A small CTC audio transcriber, trained from scratch: moe expert_choice, 15625 training examples.
Rows from block 9 of a small CTC audio transcriber, named by matrix and row number. Rows with one number within an expert belong to one neuron, the router's apart. Each number is 500 + 40 x the weight over its row's rms, rounded and kept within 0 to 999. All counts start at 0. Numbers have three digits each.
After each expert's rows are labels from the 100 clips, of 14848, where the router gives the expert most weight on average: "top examples" is what is common among them. Only what is clearly more common there than usual is listed. The data: read English sentences (LibriTTS-R). In brackets: how many of the 100.
# router: router (model.blocks.9.mlp.router.weight, 16x256, trained with AdamW), inputs 128-191
# up: expert up (model.blocks.9.mlp.up, 16x64x256), inputs 128-191
# down: expert down (model.blocks.9.mlp.down, 16x256x64, transposed), outputs 128-191

# expert 12
router.12:483458505486572520490530459538486451509510513487458598521476439447433485524487509432589480433473465496425526467551560536496486523483559528526478448538490463538538568509535516445528474484419486
up.0:498540500523477484583548547568524540547498547559497478535504474474505520494555481495508477535425533484505472419504491493443505575446508491511519439450517492519461590508505468573588485503542501
down.0:487496489470486533448509503548509542573579582537496488530521445501470537523519503496478534489549508510545467490551509496530501499568526522523512561527542487469549517440622518479406546486540520
up.1:496549457541456554486454516534482520494523502576544533466573602523509523543527503480507479496511531538534465503475510452450529494473443483417477512507534512494526550471462432499511533517482514
down.1:504477539507523498507504485541469496446536458515547543526490523547561449480477543471520495566496509435456533519436537527443500583470547502501580485522552488505485459521535538529537443493524471
up.2:430487504494530520470554503504429536545478567590487484532470476477484560495542500525439520422487589489539573482578496521437538435492508453486538428537480531473570612524561523496515516532447517
down.2:512574492540482488477520465483577469540464474479499500461457481469556443477511490564548464553513551513521546469497436537461487465510536534518507541422503530518506455517569564508477459497490496
up.3:583538479495519466509545474502503513484557526519489585521542601436511445478449499531569488532484473592549504581479554512533499488496588532454508586429478485518515440416495604451506472464501543
down.3:492514485507501459513474473490453516547419418497544412434539494579529485544465497485507559500537522520429493499487470521549548444541530463446492522476549544498559533421511498479547514469501482
up.4:569515567502470521496532493486481479503418535482634521525494476537451423577588514552477534536482459428445450591541476515488523537540479542478478590451527505435531535450554547570586499478483535
down.4:521557547459559513477467533492524505492550501517514534423479504479527574523553477511510516514592453519612490423480496468512513452453483527483534465604515479472550564490519501486486518502516496
up.5:509630509511515532475518478455534532519498524540606518518517531528524558545505508512508516495463576464539529418493482502511463540478586517437493477548547487446463522462513465440512539476463490
down.5:575526423556495432506494534479452481565490491464533543494461505481572507537521477491425496425491487574514474501518487492469543552491542495445525499582515570512427485456611536475532528504505456
up.6:422472581496492452518504477535457464528504529572496475462529446487583566561530550481471558452501498514464441466516466474469431486504521569531521503480445505490476505513504547464535529507476491
down.6:535495471466494457480512499539495502525474430474469504545467495492533473493570537473438513470500503519479488462496493489484445506508480461395507485483516556536485542410455498528518485477508463
up.7:444469538548513477546513465507567534482462417468496597480484475524516433468562486460495406453514503427499520467498466469526479517452483461610446480486532458562406517505449606467489520521508558
down.7:525482516487535445501398571541630476498513459533439501512520499542502483495595431528502518504464459437493537515562452522514502488457506464573527480480513536489545498526503450534458468507527556
up.8:444466430465543495482525526596510408543519504510456496429485492470511444452541560483481536524562518458501459521521490530487583485490483485505472558500518465515519514463426532495447551539539512
down.8:534524463511458529529440513511510496433515507555475490498432453421452542528563471438504532502511501527576595502421488497494510469537452470503472546482478498473520597522543479499471467509426521
up.9:459461518482506473527515478515551516521484510551633470514515466425493564448472468539570499463454460465486510529586535487493485478482511462469548552555466492514526472519507527459418483468467488
down.9:513480482542474535487552496540438456493496493560486499478584474500528578460524434474494596566495547516454470554507438562535515442502509475505507471468451472517401571556459489416457535509415561
up.10:464585474577510527549538509455473487473455491504490512495594495561503570575555475477522490463506457466392542547513545441461467435426514494508582477482559482531501581429453566469470510516475508
down.10:512486472572517503526566499527439528484528458509553469533464460504486500510455521484536509449455517484512498504426445489503508373654504431471463508507571483497421429463499460501558467515455567
top examples: the word "the" (78); the word "that" (34)

# expert 3
router.3:462463529517516454506470534491553529475429535447534541485501540521480548490465537472501499540526486439539460521547486517492451535510462477532488523451493473509540549473534622477482488490494480
up.0:362471507498513546538479457488475562490491546495444506591501504443548446510493433514527474537535539470495529499574466556478528525513465474538454482543540490526520466536504535539454469493501512
down.0:518481431468529438478504487437499513454500561487497476458521525551515508487520523500429484534469466429503542454569499494482515567408590492528520529441538464500521470533489478513582503465508455
up.1:543438476520465534537472580455576496488504575506513466520529552540445596516519503460445477519507520534482479477495527440552429535458457532401450470451498420472489461587496520458429475511523500
down.1:488481532551526537458534516516496417471472493503505464510584507453483557537554471495449566400512564575539509489463578526526547541502471507564458478514467488517510519565521488538498495564515478
up.2:510500524480541476498544452459484493483494505531494549432535503483547442437529483463483471519556466581556496541482485469486505518541536451500493499477487525466493533493500504560481470529536579
down.2:527491445539466501500472561501404531533497484484508458499495481495541483463500568526460459557513517566525476435474557580445511514587442422558493450597532443569449439453512503537557523572565520
up.3:484508486529461536537542467472523516516435449519506473467487475506483609580445529498560473482512484456547466446461430495488450470481534487509529513492469529468539460383500528506521501465523415
down.3:480414474556537494531522493522519523496537493534509529566467506513579457519503481563478507506471560467492491483513463535537497562486515592472497445466509406515550480557515487493488536494471577
up.4:488508517521548520539505465472480501617455482480517500545478406511449514465500543591525500426477546529521566463500504550460528548587458492508527571494525459501465496594457538517467470504500484
down.4:532563492512562503459567432506530498577446529443500499505514446517527505506456497490559489472593547471451482489569484467496512572507544467513501457452457449533556507492387544512431485559500547
up.5:579434548485499513518503469550475467479558455482416474436526559516535450482489511490446480496522456490498511511452488473469468408453506531464514505533528461445518501417518488443536523485586457
down.5:473487572425546466528414534467501491567543407522488414504505487525544530557487488544499540480489486477423544476471541533484532530548505482541496479507490496502559518435490530503526520511553526
up.6:453517453484489514589479536513487485524429549489539507523552553487484487437527508512489505528467555595449453494502502467514483470493479512462532538440520454529565456442564572485507526488493572
down.6:472558521529561548542576554529499487529575576524462543505549508505460495431483525474509525489498505497532505492429484479408546478487489562507475543528563579530395554479514549472594534474480476
up.7:484520536488477449550515546551471541521552460551530551455522551453506440509469422457493517476439477502501525447520506459442509519487484483432556568530540475418562461486487545539556517462535454
down.7:526443459419532565507457457568456438478557511424525506465578444533502568524521487512415547578524456484500498468501533489494470440541514518470452503565489520620541439465515489502499530509537469
up.8:500495553510490481519527452457525508455399487454455494435504516521530502591474492540485475501517503486525489481580532517490493411499581501556446555504463541451555494471481604511585491480512569
down.8:486495511504496517584510483524504501492467423551527514442535426537507475559474498524505486525530547567499526520478546506475469463436560502491511463468524460452510552475444571553471525551477495
up.9:505547532575463476471591504554509498594452543496429480527505438561477512519483517512502465590523525508545488545514518429542544512514545496557499519486505514491522485500487567541509482567532510
down.9:612503483504553464563500459525545486496539480419534529525498451472508486486572458530498511494510478539497529442534555416491511467536531496556500496456532445537494497506435538471395496469509544
up.10:532479489480498534505588514513486438430546544535524557503481518571500517537447599501554466450542540523461418581520522517450458494430523436446505528548556503523429506520495508521467399500505563
down.10:539531491453478479526492499501408539499512460505546470597516581471463540407491404526479503477490488542444485529476569474498454507543508546475512567484510474504500504558526515491566530452540519
top examples: the word "said" (30)

# expert 1
router.1:545559562514492525501501488468515500548413562486566436484516460492537532510491515490560509530517508504561466475447501525470545447487480520475515426482586415489511587457521435490449544538476511
up.0:472483503483488524498567477505511572516480557505563468460538569519485485579493455433470478528469449488495502490498506507475485457525515565504482538498487495443587548567526478514593514451466523
down.0:458505517466533466411501469484494468521486548529518461498519478567493530556429484444538502452536475491473508440497514519487514476479512529518531510424465498510475537471534500521459513489484564
up.1:527527525448419545495499465495494491463585494499491534518578539459449533490496450509504514508510442471494554467491517525434505582543477480538456466499497584500516424497432441520467479445553613
down.1:543454470495446497480542439510553496450498549485558625462435572488478540482448599495593511469516501447466498515477405570419478614515498541486512494515475515431434535418460541519447480499460507
up.2:494509534496537482425499596493501544545527506542566428485493500517534475513506526564555435563424511581501523469471517554468441523478541511539486518579492492492446548546531483457551465510499463
down.2:452505459487511541467501478451520535524490479483482565441484517492491468429489570425476560487526545467564542508464563551475453547522514568461558530540467581497416457503464483542445463546506503
up.3:463463581489487498503517435567490538544441561561508482505496515453489531510492470543529428530486487573512571561467484467528544556518459519505477461488551518500447532484497442498479488502482481
down.3:491546543478519532479421472512516483541546501437436482507493517468541479496505459450506495496566505508476464490478498468504470542516466528454531545517425516545396490496437591505491557503433395
up.4:504486440496526510528493454485477444456528545478521552437470482467510448476520531422506443566521419449478539533458539527422426447549509504498510491505471457522474536506517515440526497512451466
down.4:465451483524543500560501470465504565493486509533405546448486544598561525516484500451449489541471459524525537497554536556553446456532560457435495419517491520497502542496454489592554517549478480
up.5:464497464486419530476434537442446493466595517538502497508468500551500546407523559500458571498502528497484534554666523398493472534558468398469553440488516534485468498491494526524488483508497460
down.5:527498514532549538524435492537511490490510541506424477539487591549515440546531564498590459514506546533471471478499524508432453582513453505479471517464571562486426470592536492528570451543481512
up.6:569545531502522425483427449524566467523461471545481579535448450500552509492398507517467500497552505510491596455449469470533468572458521520475562551508486585488524474464473508528503517482504534
down.6:504531541476504438502540436492535547483485540469471480481556500502511531508458571478472447539447564521502478499484463503564473536548521483478461516555544561577555484453442500494515543455553575
up.7:547523534559514530504475543567493548497534535480516468474454499600511560550466481462561578498526508493454464482501524493497534491551611511522479464489469421539550533543515539491547540456513449
down.7:489471517485468590466466486488478452515472472512524521449528477483504485506460451514506450496553507591510513557535588451456477483457483486474550543476478568498455389491463498482507435487494486
up.8:459472538461455577499458493428459563435469494497528537486522521511486453487545490534445554519438501480502509494425551579439460543521502515524582522591561460550485494521459488525466529517478577
down.8:512508485458501554498515480504476499410506486527519483447466468439496482431490497457462535469474428480525563609495491552456564496527463501493436454544521470471493484471403452401516561549570471
up.9:574508506605507613502507538513468455538468590524506532434440539551572520512568482553492570498564447525515543482510525507528545513499500502516504474480498480607489480530440578521508586555487539
down.9:466491462645495528551519551501513524568526458555524618510457490533495499437500481475518481504506480455526490531450465458494567469513480509506500527564490529448556446530511407468469453551500488
up.10:526481420537511503520579481474486481394521538428505533483545503435446449515547491531490495511412491439426461535544528536481513520524522373468418483526485454432492536422471516529445511441587560
down.10:482467535526480493454492479567452422461435452477467470511434541506468468552477528530492542434550505499482482482496504499462544483511365480474474495465467566490419602481567496521419462485559513
top examples: the word "you" (43)

# expert 8
router.8:488465558526455497556460494470569542513509425514512532469451485464533547503510465486501512604434511587535500482519491509595452553505498481511526566484512473507554502514491456493502550486560499
up.0:469526505545526557569475413576494531569621464559495551415435431515530508448505575531482533503503523551531498503479514547519487554511533556501496557534457518470491530518481474422455515449474550
down.0:528550477547593635540571516407509509495520584411508596499500514500542557494456495484461494503523460517484526519503441523486472445532466500421489495443528506406505530535464573513498543483519451
up.1:500510512574536497519509511543478522456452466543460538475439494506461523523527504541486486443467545464439558503468488515491450561467578479436493531502483565577510541557490529494434509480577529
down.1:492479577477541471459546455533577485456441469432482540503517543509507415487495545486530573546520469532527482480471499498502470487549509468486515431548489507493528355455571533511534529555463440
up.2:511506546513590416550522507472474472510551517509505500494510542427514556498440453485532495525508562540441468502526493480484466537448502538580513527448506532512448445509516500448601485464518497
down.2:494432466473453531552505478480534499612546483527482445541484502524506566435501462513530413481477484469500530556540525556463518500454543443538522475468473474526508420589527464466410514483500490
up.3:514517468504487468498451492511446550504442481485458510511505441488515480467605540544514489534454545493458551528489468462473414549444503530470478444439507493531502470543485511481548498514522435
down.3:534528487443499491515519519583547506492491475525484494536486487493488484461459460585499544486475537497552482505520466397455508543496548528535484489410533510558468467527596539547440558467514516
up.4:461487498467444470540609504465475480472450468448517623491535499523523492470536480490541551506504518466431518500531533506435493469512388515516495554560473494479495506470475465505496444495493532
down.4:474516557466525474487489443591554480506474497527518425561504445525469562532522469427487471477551455492487532538508461552448552494435550507494494458489492544545476573491529503489523495533481474
up.5:497468527483504563496528480450488527490499514485469495389529499509514497528529429508568571522414524522394555445545481490550482552490430519481485378487479536481490559499473450471520536500534462
down.5:508436503485432522481429505549490397565521499488460482441510508585480472496448479498498438522520512536493463505474517504481524475528493527491482545469468492506512483580464479512488499532498458
up.6:486466554578468510460463449535505490541391471480526537479515487452449461514462491501517521518423480511542500452465550538550521541568479474556479468418506441443486410467463481594516471446528499
down.6:467517437541438446525447482460482547560468490472508473458556537487428533507529498521491586552498553513444407506524474511466540551554527512514474483474476494490392469515505582462468518529418487
up.7:483543566536526502578527470592571484516549426536524614474534529546503476516533507479580511486464475450469487476551424447530473533549497457514571619495466487500523489574486515483559509558546491
down.7:476488443501513479470478453421477497492467496444497496489511487482443449480557541444490461518490522458545546436524467475471562570540423512494539435533528525538499465506467482451430574544474451
up.8:508439505553530543514516483555513568520467475526488459526443488456498465516525470547470484568440511475456507590510512511481488443501559528475436530509530569529537537524505469507483512539445480
down.8:569487466511430484480520473565481505477470511497438410445437465527536501485562428496473488518554449492589451412507474486514531478494440504481465447540447475523496502506527523511552505521583496
up.9:444507487576536528514486471437519433456441492555508517442498465500503511528539474476481468485492499504483518492522441508569548531478497512519592425513566492452476450490493522494470499518514418
down.9:516463539449529464564517556536478572538498532489463455501548520506503408467528475506432485484596489500456591490501474526515469556472501524544487500459451472439541453533537482543498486513504532
up.10:493496496500509540504561500462544529575532468462465553579521515489462460504518485547583471488489504530511461493457491516523471532521484481497530450522495504544496431534546502531463543532537551
down.10:464521508562566507447466495510478442539465423433526451501545594543497512497422478520553497481450493435462548501570465550463480471520491523592454459503530549503486474482538507516525440516452454
top examples: the word "her" (25)

# expert 11
router.11:446445535506407486483508487435505530456550457581456484525448487574523499474512506450409549420467503501493505564491484467474507499482539459431508427449427543530516517587491567506487507507548469
up.0:539559543508478477505545432505436435583499490566476541553539509558452523428453532526503488528488456603513450485468482430536457494498548468486543558525510488563476503533532505461522528546460470
down.0:508558450490418537458558369463550436574531481493522538458477499380474468461467507478463525473519494473466533433528471421504529527456488512484504586519578506455561501506430501513434525537441510
up.1:529439544455540452478434592475503545530477454489520500574454467506569532522480488491561501495632502510514516469512529524524493539491519522462545368450465538529486520496461501496585483523507482
down.1:536438509529461444501577504546499483546441495453449536551450440463481503523448492514482528529434485519541514500550463599479492585481445561520535514444531606536467510544501486477533522558520519
up.2:482459451518458459526472501507500455498469525541554468487530445531505478489530456525488476498519469482464440562492495485559521498506572427441511417545469479462557509476520467460508486528461537
down.2:533515478570499511490456534508583580536449452558492479530474468523505502514436482457481545515509501432486541475490498569531556436517451492478542485501475582540522524538484552530540520509428557
up.3:550468497510468537466559479534539444393540490515505421558427580475514540467516537486547492536507514568606557489507520483440498534481468478428412512473444482456434449467578522493499490496462500
down.3:602485502480577505562465533469457537490514528491523509533527484548538484498483472461496491520550474559512523509547539384457407558505502518453503563508530492553445527518547447448528531488523490
up.4:488475446454402515560462530474525402448498470535540502491473499494531512538508543533521448503455529520534545538429527487495470514488554526415502587450464503518525536465445513534447550503510469
down.4:536481475416516535460545494511480547487516506476507492469504528473540506499417506460546583519508543482553504546507451446500432483524517518485502511475475428526523486544490523429513465452511577
up.5:534498517522517483553471503567578436496516428550545551461452478485531471470579480455470481465477480475458472539508556478462510498499536540492469542540485523488486458528432458568540503498487464
down.5:489521537467514465455527516441470521527464416468546519517471511529454489515462473428474513515547490519522467458488452461544483576482568541475483507542549493557451448538521489482482537468443510
up.6:510445520442469453457494560435476495512500430505463510552510471528539487499514531489484487426517441505597497473535534442421421493469496539475486534521601551489505535527446505463556526512594478
down.6:481510499508499543509459552541449494472423476523508486463497434460552466466634445496551463468509551532556470523500486474514544525552552534550451559487555516492475534551547499500457472472556536
up.7:471518526447501590553471495492503499498588453517499519530532578466502496492575476445442487531491496499524515461438495544497432492487472475546432431563532533518429560537548563529510511533506551
down.7:508501518456453491471462472466502435443488559525531487521505539490529592416511499539509578504473460520559521524538531571434557486391533473523508525483540485488518464567496551421471481493513507
up.8:521497473474460467521577452480463509503598559482523497536448412498468482457547458516464559473518438486468501522543531494500445452571544518444399544523527582520511451417522469500424446433507399
down.8:489438484531459542540454465514450509459561495507555518503484461442508547467495568577429460563411448528539537527515413508453530480484492544478565448510419523514465482505546520520597483511468473
up.9:512617505474488517503550525471489466477456490517466489533547470546505444472466509459478462518517510527476442511545513463437529496451507487500514554428505500473448494495467548552469425453555449
down.9:525511527470441525470552411496538527513531552508416488504503499462583469465548543509547481474502585542454453516531495496503590501503501520516459482428475450552439499546490516483561509569561498
up.10:470471543421510495514473536475467534543441460575484518505478586565413509521493537487542515495547462631494474459429471519476524468506534526456494525439463591530439488504448489516493502512450480
down.10:527505420473514470528433475492474478511531541461579415582542489483479500520448501525486554466526462549513477474567531470489472579455518481507495529511491523533375534433535498533497524485574569
top examples: the word "it" (36)

# expert 9
router.9:485508496523475447533499529482493491490444544455604452524434568442574506521473564462470490520506493496457454497461520549481538489465491474495450518526482559496499497503520545556469530520538455
up.0:610488494502475550434537491524488581531536571513533539531465435508473468484473458507492469499553553505478544576561451465547418480482501515493516540530521489451485491535428566491534440513479442
down.0:508456511483433500429520534491545495505495539502511484465521464510511492485584492591485501475532556457489495544490582473540489535494567444498513474486551532450505559432485559423492468472511535
up.1:528524507567517533491471567493515424525548463550482481509492498479514480451565630484506462460476512537523450540521487492462485528501518499470531474513494483470539466495468438513452529511515559
down.1:489487487469432510457526522509502557536470487456540453499467520446531446493483610405552468530470494530461457469471513508533622461503525496519520492478545514479497537547480474448553460523528486
up.2:498447530563561572450534548573547509490569516480526448517504493484525529479551495509439489458521476513482485408527481520588538515519450512491464460435518539548525438412520477505493482519443500
down.2:508455535497492541508560551494493527553456533493522543554512498499479537492454479471485559518584444469540485565511529502524584508501486518434567561508503524463511497514567504443525493538439551
up.3:488503550492540501562534462509578519515471448471515457518507534485475436533534510463548497527598472497499473476449457536507510521455474451470500565521510491527536420473551432603505460463577468
down.3:490544514445527453445493491515443498457504487521587440487512452491557485495527523569576475521568499486520523464476506521541487531518516546481475607627528592507516514537473498445535549451480454
up.4:465462548450544525528529412568513481481527504508427484438419443522526483527517530479536507517527494598521539469487555498486523606555471470556519476555475470497553506572510508470521524515478437
down.4:516472523467502526483483493522487543497464479522463510399526483552538514522465464514592500539507499483490463519464453469512514560489465471439487493524386486468477501463501478549490446522545485
up.5:461526513535486539442601484463530483539434531499494560504560519462491465535441515559512457556519498393496562529493451434481477439574427430520469519513515530576448501464475470460437507468536440
down.5:528560512462469593524554502553477448506516435539445529452466479469512467521553528488470504530420463528551504486513491516521496464449508463527370498552460485559516441564556498576448497499482519
up.6:516497546519501534513511532575470521482442489476532457495560488494468532569612470548453472544481506478515519524529494561539485487446560510452528501493564556474527496413461555469576531464482376
down.6:533510495491535510539475508536526437521489492498480502451460531542571519504531495437482453556486489515534486558525455525462480486437525519511382494532512491495538449454563459490555450452483442
up.7:541513476506563490476537503515435517482566472487449542529454510469472490506488394487536527494485489456450485544502466551546546451461525516502512443518522468553448532510471454534464521448559429
down.7:427470533487565419519430537478466516487543496559518573575535517462497520508454380530509515494456521569488514425555512509480430425532479552502477547576473450440461447467450452426549550519474477
up.8:527454535533450505530541560455451513501585563447478490448469541481545522514515437511487425405461516525427535456461494520499465450515479528427403528521591451546447568529531499541478452511566448
down.8:568537460511559525505582540519478495494471443517517482474438479525551600540473450484488497482518510484448535573477539489482459414493437423547482540489483518470499441505485529497524491592547528
up.9:527433536497491446521470481489449516428529461512440482455436495476547509466486573538515465479539599482529479485449510548556498468509446536449511467532559515557514453454518584503472502435532464
down.9:601417492466452453482513439512508479468509471506516512472515570526491531470520483507435527540464451486547467497524511553437431558472451503524452560524510569518503580487490470546456443448388505
up.10:577449473490513478535477440564473418459512587555484463520490552513480487485444489373536468538510539531480611506543453479523434487568467450458488551475498450518473552487551417486485543454402487
down.10:498475495461459515515466516512524435490522570531506533464502496557521477527559504507571547542440457538509487502494516531516500447489481497495448474523481523524502435491503556549551506469519546
top examples: the word "i" (45)

# expert 13
router.13:489493524493567525483502448560473515462492485463552511493545461453454428485547469569532535525459474457529448506487596543447493482462533528492483547553463471462461511431481622507505497476492514
up.0:540548529493488517463532489495460469528508481494493555545556567504579490500471436412533495451478520467551500484511436473458449535492530567462525495541483524430467532529505590508485464504511431
down.0:520444555462598489462448555520507542481539516575607471564452447517489510520498474502482503514562546405526489525411528522462429567521481537478517555516501468507540449478566485515467489502495512
up.1:534495515518463511525575536461550474514538492546500521480456469517477506547469498526468523411448438499489476514512478516506494424482514484500536428547446492490404531586506540542485499422511498
down.1:517472464570509563510464485526465462554510459494513580574502497530545552496543464535543468576504534566514448541510447479445499482560415498460517486505496524508460436519465496520469502494425501
up.2:468485504504544561431486451533480569466554422493459464458568471483536518505476486451539491498503506495497494471473497479494445558478579493514586468626535449474528497537563471433527454510514505
down.2:528458566523531539529556465518503509464518468530439525467575534467533499451547468511453537523504440493452531570544549513488494535481451529565465466584519577513521523480471533455528476470488543
up.3:491482509504479589462541517533460468522471431584510444534535468481530431551462472558482505584528551446484552501587526510465540512459501441447540477488525450519505483510543471508479518485525559
down.3:464483469478551458566501528483518587532527503437575491500497445463540544472514535460469534466532454455571514476476539495481499511509525437540566471497492527575536488522505591512498534527551517
up.4:503539470526475544548540458523517515481540595536456516564567461537472462456469538498461551476485522520404469470431492475463452507482586639471509499589569476459492483451418545509420478515485518
down.4:548518509525431521513486477567431494425494442498519504484446480510438495505461524560499470537596476516490483474494536592433451473494553522470479441484507495562500490532426548556456492520557494
up.5:545447470489531467539480515465516498507489465501514504500503451483442480450523454492562434497510470455538471444513535497546495564512549505438470486514582487557510434549495551510496478498526432
down.5:471578594479539483518533528484521521521458530479510511499482494480519443389488421508497457520529478441415466525494514541506481490541558465435530512462454540447490447482494446464528467486540502
up.6:495495512551493447520483515561531480564492471474552451462544484527494465554457501543505512493404521480572582508428491497471554440544546511493500477442486586512518467539494553540575483507448503
down.6:482432491500567579494514424460513487565475479489532515468560578529486506471481491565561475518479545591479540491529451518521480428556564546469528483478552506528587532578528464492546505515460474
up.7:580463579533469530488479553568499458478415502432478458496511553466533538409568516488462487497522487475478517546460440509495499518444530505464458429535528513509466482483558497495492487496490476
down.7:504463514497585496462415583504497542526524498539505486534536521503536558423537545504479496559513615465534477385507476503546452441473512525495469464546525485475508467451570473495452490485537528
up.8:431457471531442465531565474580515467467538446512506475520468459512520474535552460492441594500517456478509486529530518529492522497576478460510417553448474565509502476432491578485504457414482524
down.8:582487508527535457562492517512450503502435534538509440495537408489508516527408498555541438491529522504476546449475515483459569523491549559524428538520424596536441531495528479516483550476446537
up.9:496466513532550534468528472493532536530440512507486541562506556441512464454509481421439460461521504534531485445552475484552439471475475516469496459508509522453508460475386551541531475507498524
down.9:546500521545483480545498546491476556526512529464461483564445472447533547476534472548448483546534444500520515497509553498455431535539537493489541517501561481439515533451465423514478476543552504
up.10:435538468558521439570548496502533473446461469499531495518478501513451513503491521475601475509587586501535466569527492480554473551551498471499486471473496449554465492483482579552451553512515451
down.10:505474452531431488458515590452447465516506443526517464506543510524475433464466525477556453462542549466556487483570470541536490511465593516474485493491530468466431448581529453450488561468499414
top examples: the word "in" (38)

# expert 14
router.14:568469463480486487471505541514500513502523526513435415477546401552542518469515528438515472450481479513475500492549494475500563458512450472548490408512462400495524488513507523531500452531572499
up.0:445491489553508563560568515497571485543526537550539543566503478493450468586488409510519467530504497587441423433444501474469469483526488498504537493459532451499499453470533481525563486517501496
down.0:532524533517505524443567479483586511501486507502499438526514515432584486571446483443508521464464480485466514431474509532537492538461445489485509580459423505421500524562515544558469614454499510
up.1:469578486499391575604502469490509461506499524555493501496467515492528481464528499485443476505576473491463469504567467529492424496600544511471493473546532480492486519492430562594522502417508451
down.1:558509441489505550463547538458483471537501504534505562480562533481472547464539509471461485513543589485457520486494572494450511504533584480538486534549489429589509494463483516544616524474510404
up.2:505549454451538509453533552502494466536506465486515477471490439529525473543463520535477509503540524468526420511533397526519546541531510522488570495466552416516501565455525440440486500505499496
down.2:454407523501476468564509567482436506504449464417449500476487533541546490530447494411458517533503531437494562516486468574513533556508440513491535457487532485407503473541572488544422492505488470
up.3:472501442517495392569432539492454476491511490499478505527484472483506553531506536456501591535458453519482536572567541432485496534497480506477463482506516525542597469519574525543541454510509522
down.3:505476547551456474475489486493430480488418505529437509483458490400505420520529494553539526469525495441522517507500485548570544518489477551435416540514469477504483460487506467531425555489556516
up.4:514498446473538513489505520480467541520445495535508475503541468529532488473492428543521517451525498511445514434545501443467441493513475482502516525430494479594556437544494458476478535521498530
down.4:600515477461464530498422489549529487450538499501500522514499522497450581515482523499481561498376494498410532526516489474543425464489398476485542474559507500471492538437527506464507486515562559
up.5:446557535583503531474519470390510453519467455452472567511503485478472521458530546450458490508445508562502473551490478430543454492491515522495529568502550502516515507529498497473461500497509520
down.5:488531523545458450553544482554533527538441523545508417545504463529559565482568512457588474509481486501505456514527453543501506486495481564535513525500451569448528528470488466461481506551470498
up.6:542539562500404488561534516452492490462536556559470554474565512517505439528505546502508468525470546518503530552522413462491501526465510591474551455505471487497518484443481518480576510462469518
down.6:522541554538527474415575490535537437457459500542507461518437455481539504440552493490536525416525489435514446538486540531536486518517522457503428509549487545480431453441515525501470440481536579
up.7:505428461512512497519497555440531557510490440483464484561516470597535545566564472543516519513475409477532473523488515486571516521514539517545441458558492505493388562502454573475528581533528544
down.7:561462426460479537516451582531468517487490435517562490551460490450535489497524414489517485482573467495536533558455509508479430486514547487597515485519491494513467514501504458495517428509454542
up.8:561446466450531555523544488514489466443518532462478496567545498458513507426537492468494503454533476460495519449496462487530530474494454460475501553499443429536510408544528465467485485424415556
down.8:473484463479578491493403429488509521538486451598466466550503509538482590527551398583439427513472471425516516490518511535572510501478566489483478530500528490502558483486530468480513499496468525
up.9:421460476554583543458496477486495430530436517550547517476561492514436525462470558499505461452509461459490501517439505442465559467545516498486452591484480437540578453449509481537492570492389454
down.9:493453462511510503472535562512568460503500622508518466493496460485516540480549455485510520529612479458486483486466474477521515489430490453510481526502539544459564519481560488512515469496540522
up.10:456463464550524435578480566396443469513453456453462477509521528452541561422555517513549519447515448492475451493481558474461538470521453528495443481486548474512515521467512433537528508494535487
down.10:394465451515524505448478547536504546446500483482566505544430426483530505474420507496544508525484497505461436450495587487546551478453522478500556580448552511492494546490452509454430535493526555
top examples: the word "to" (63)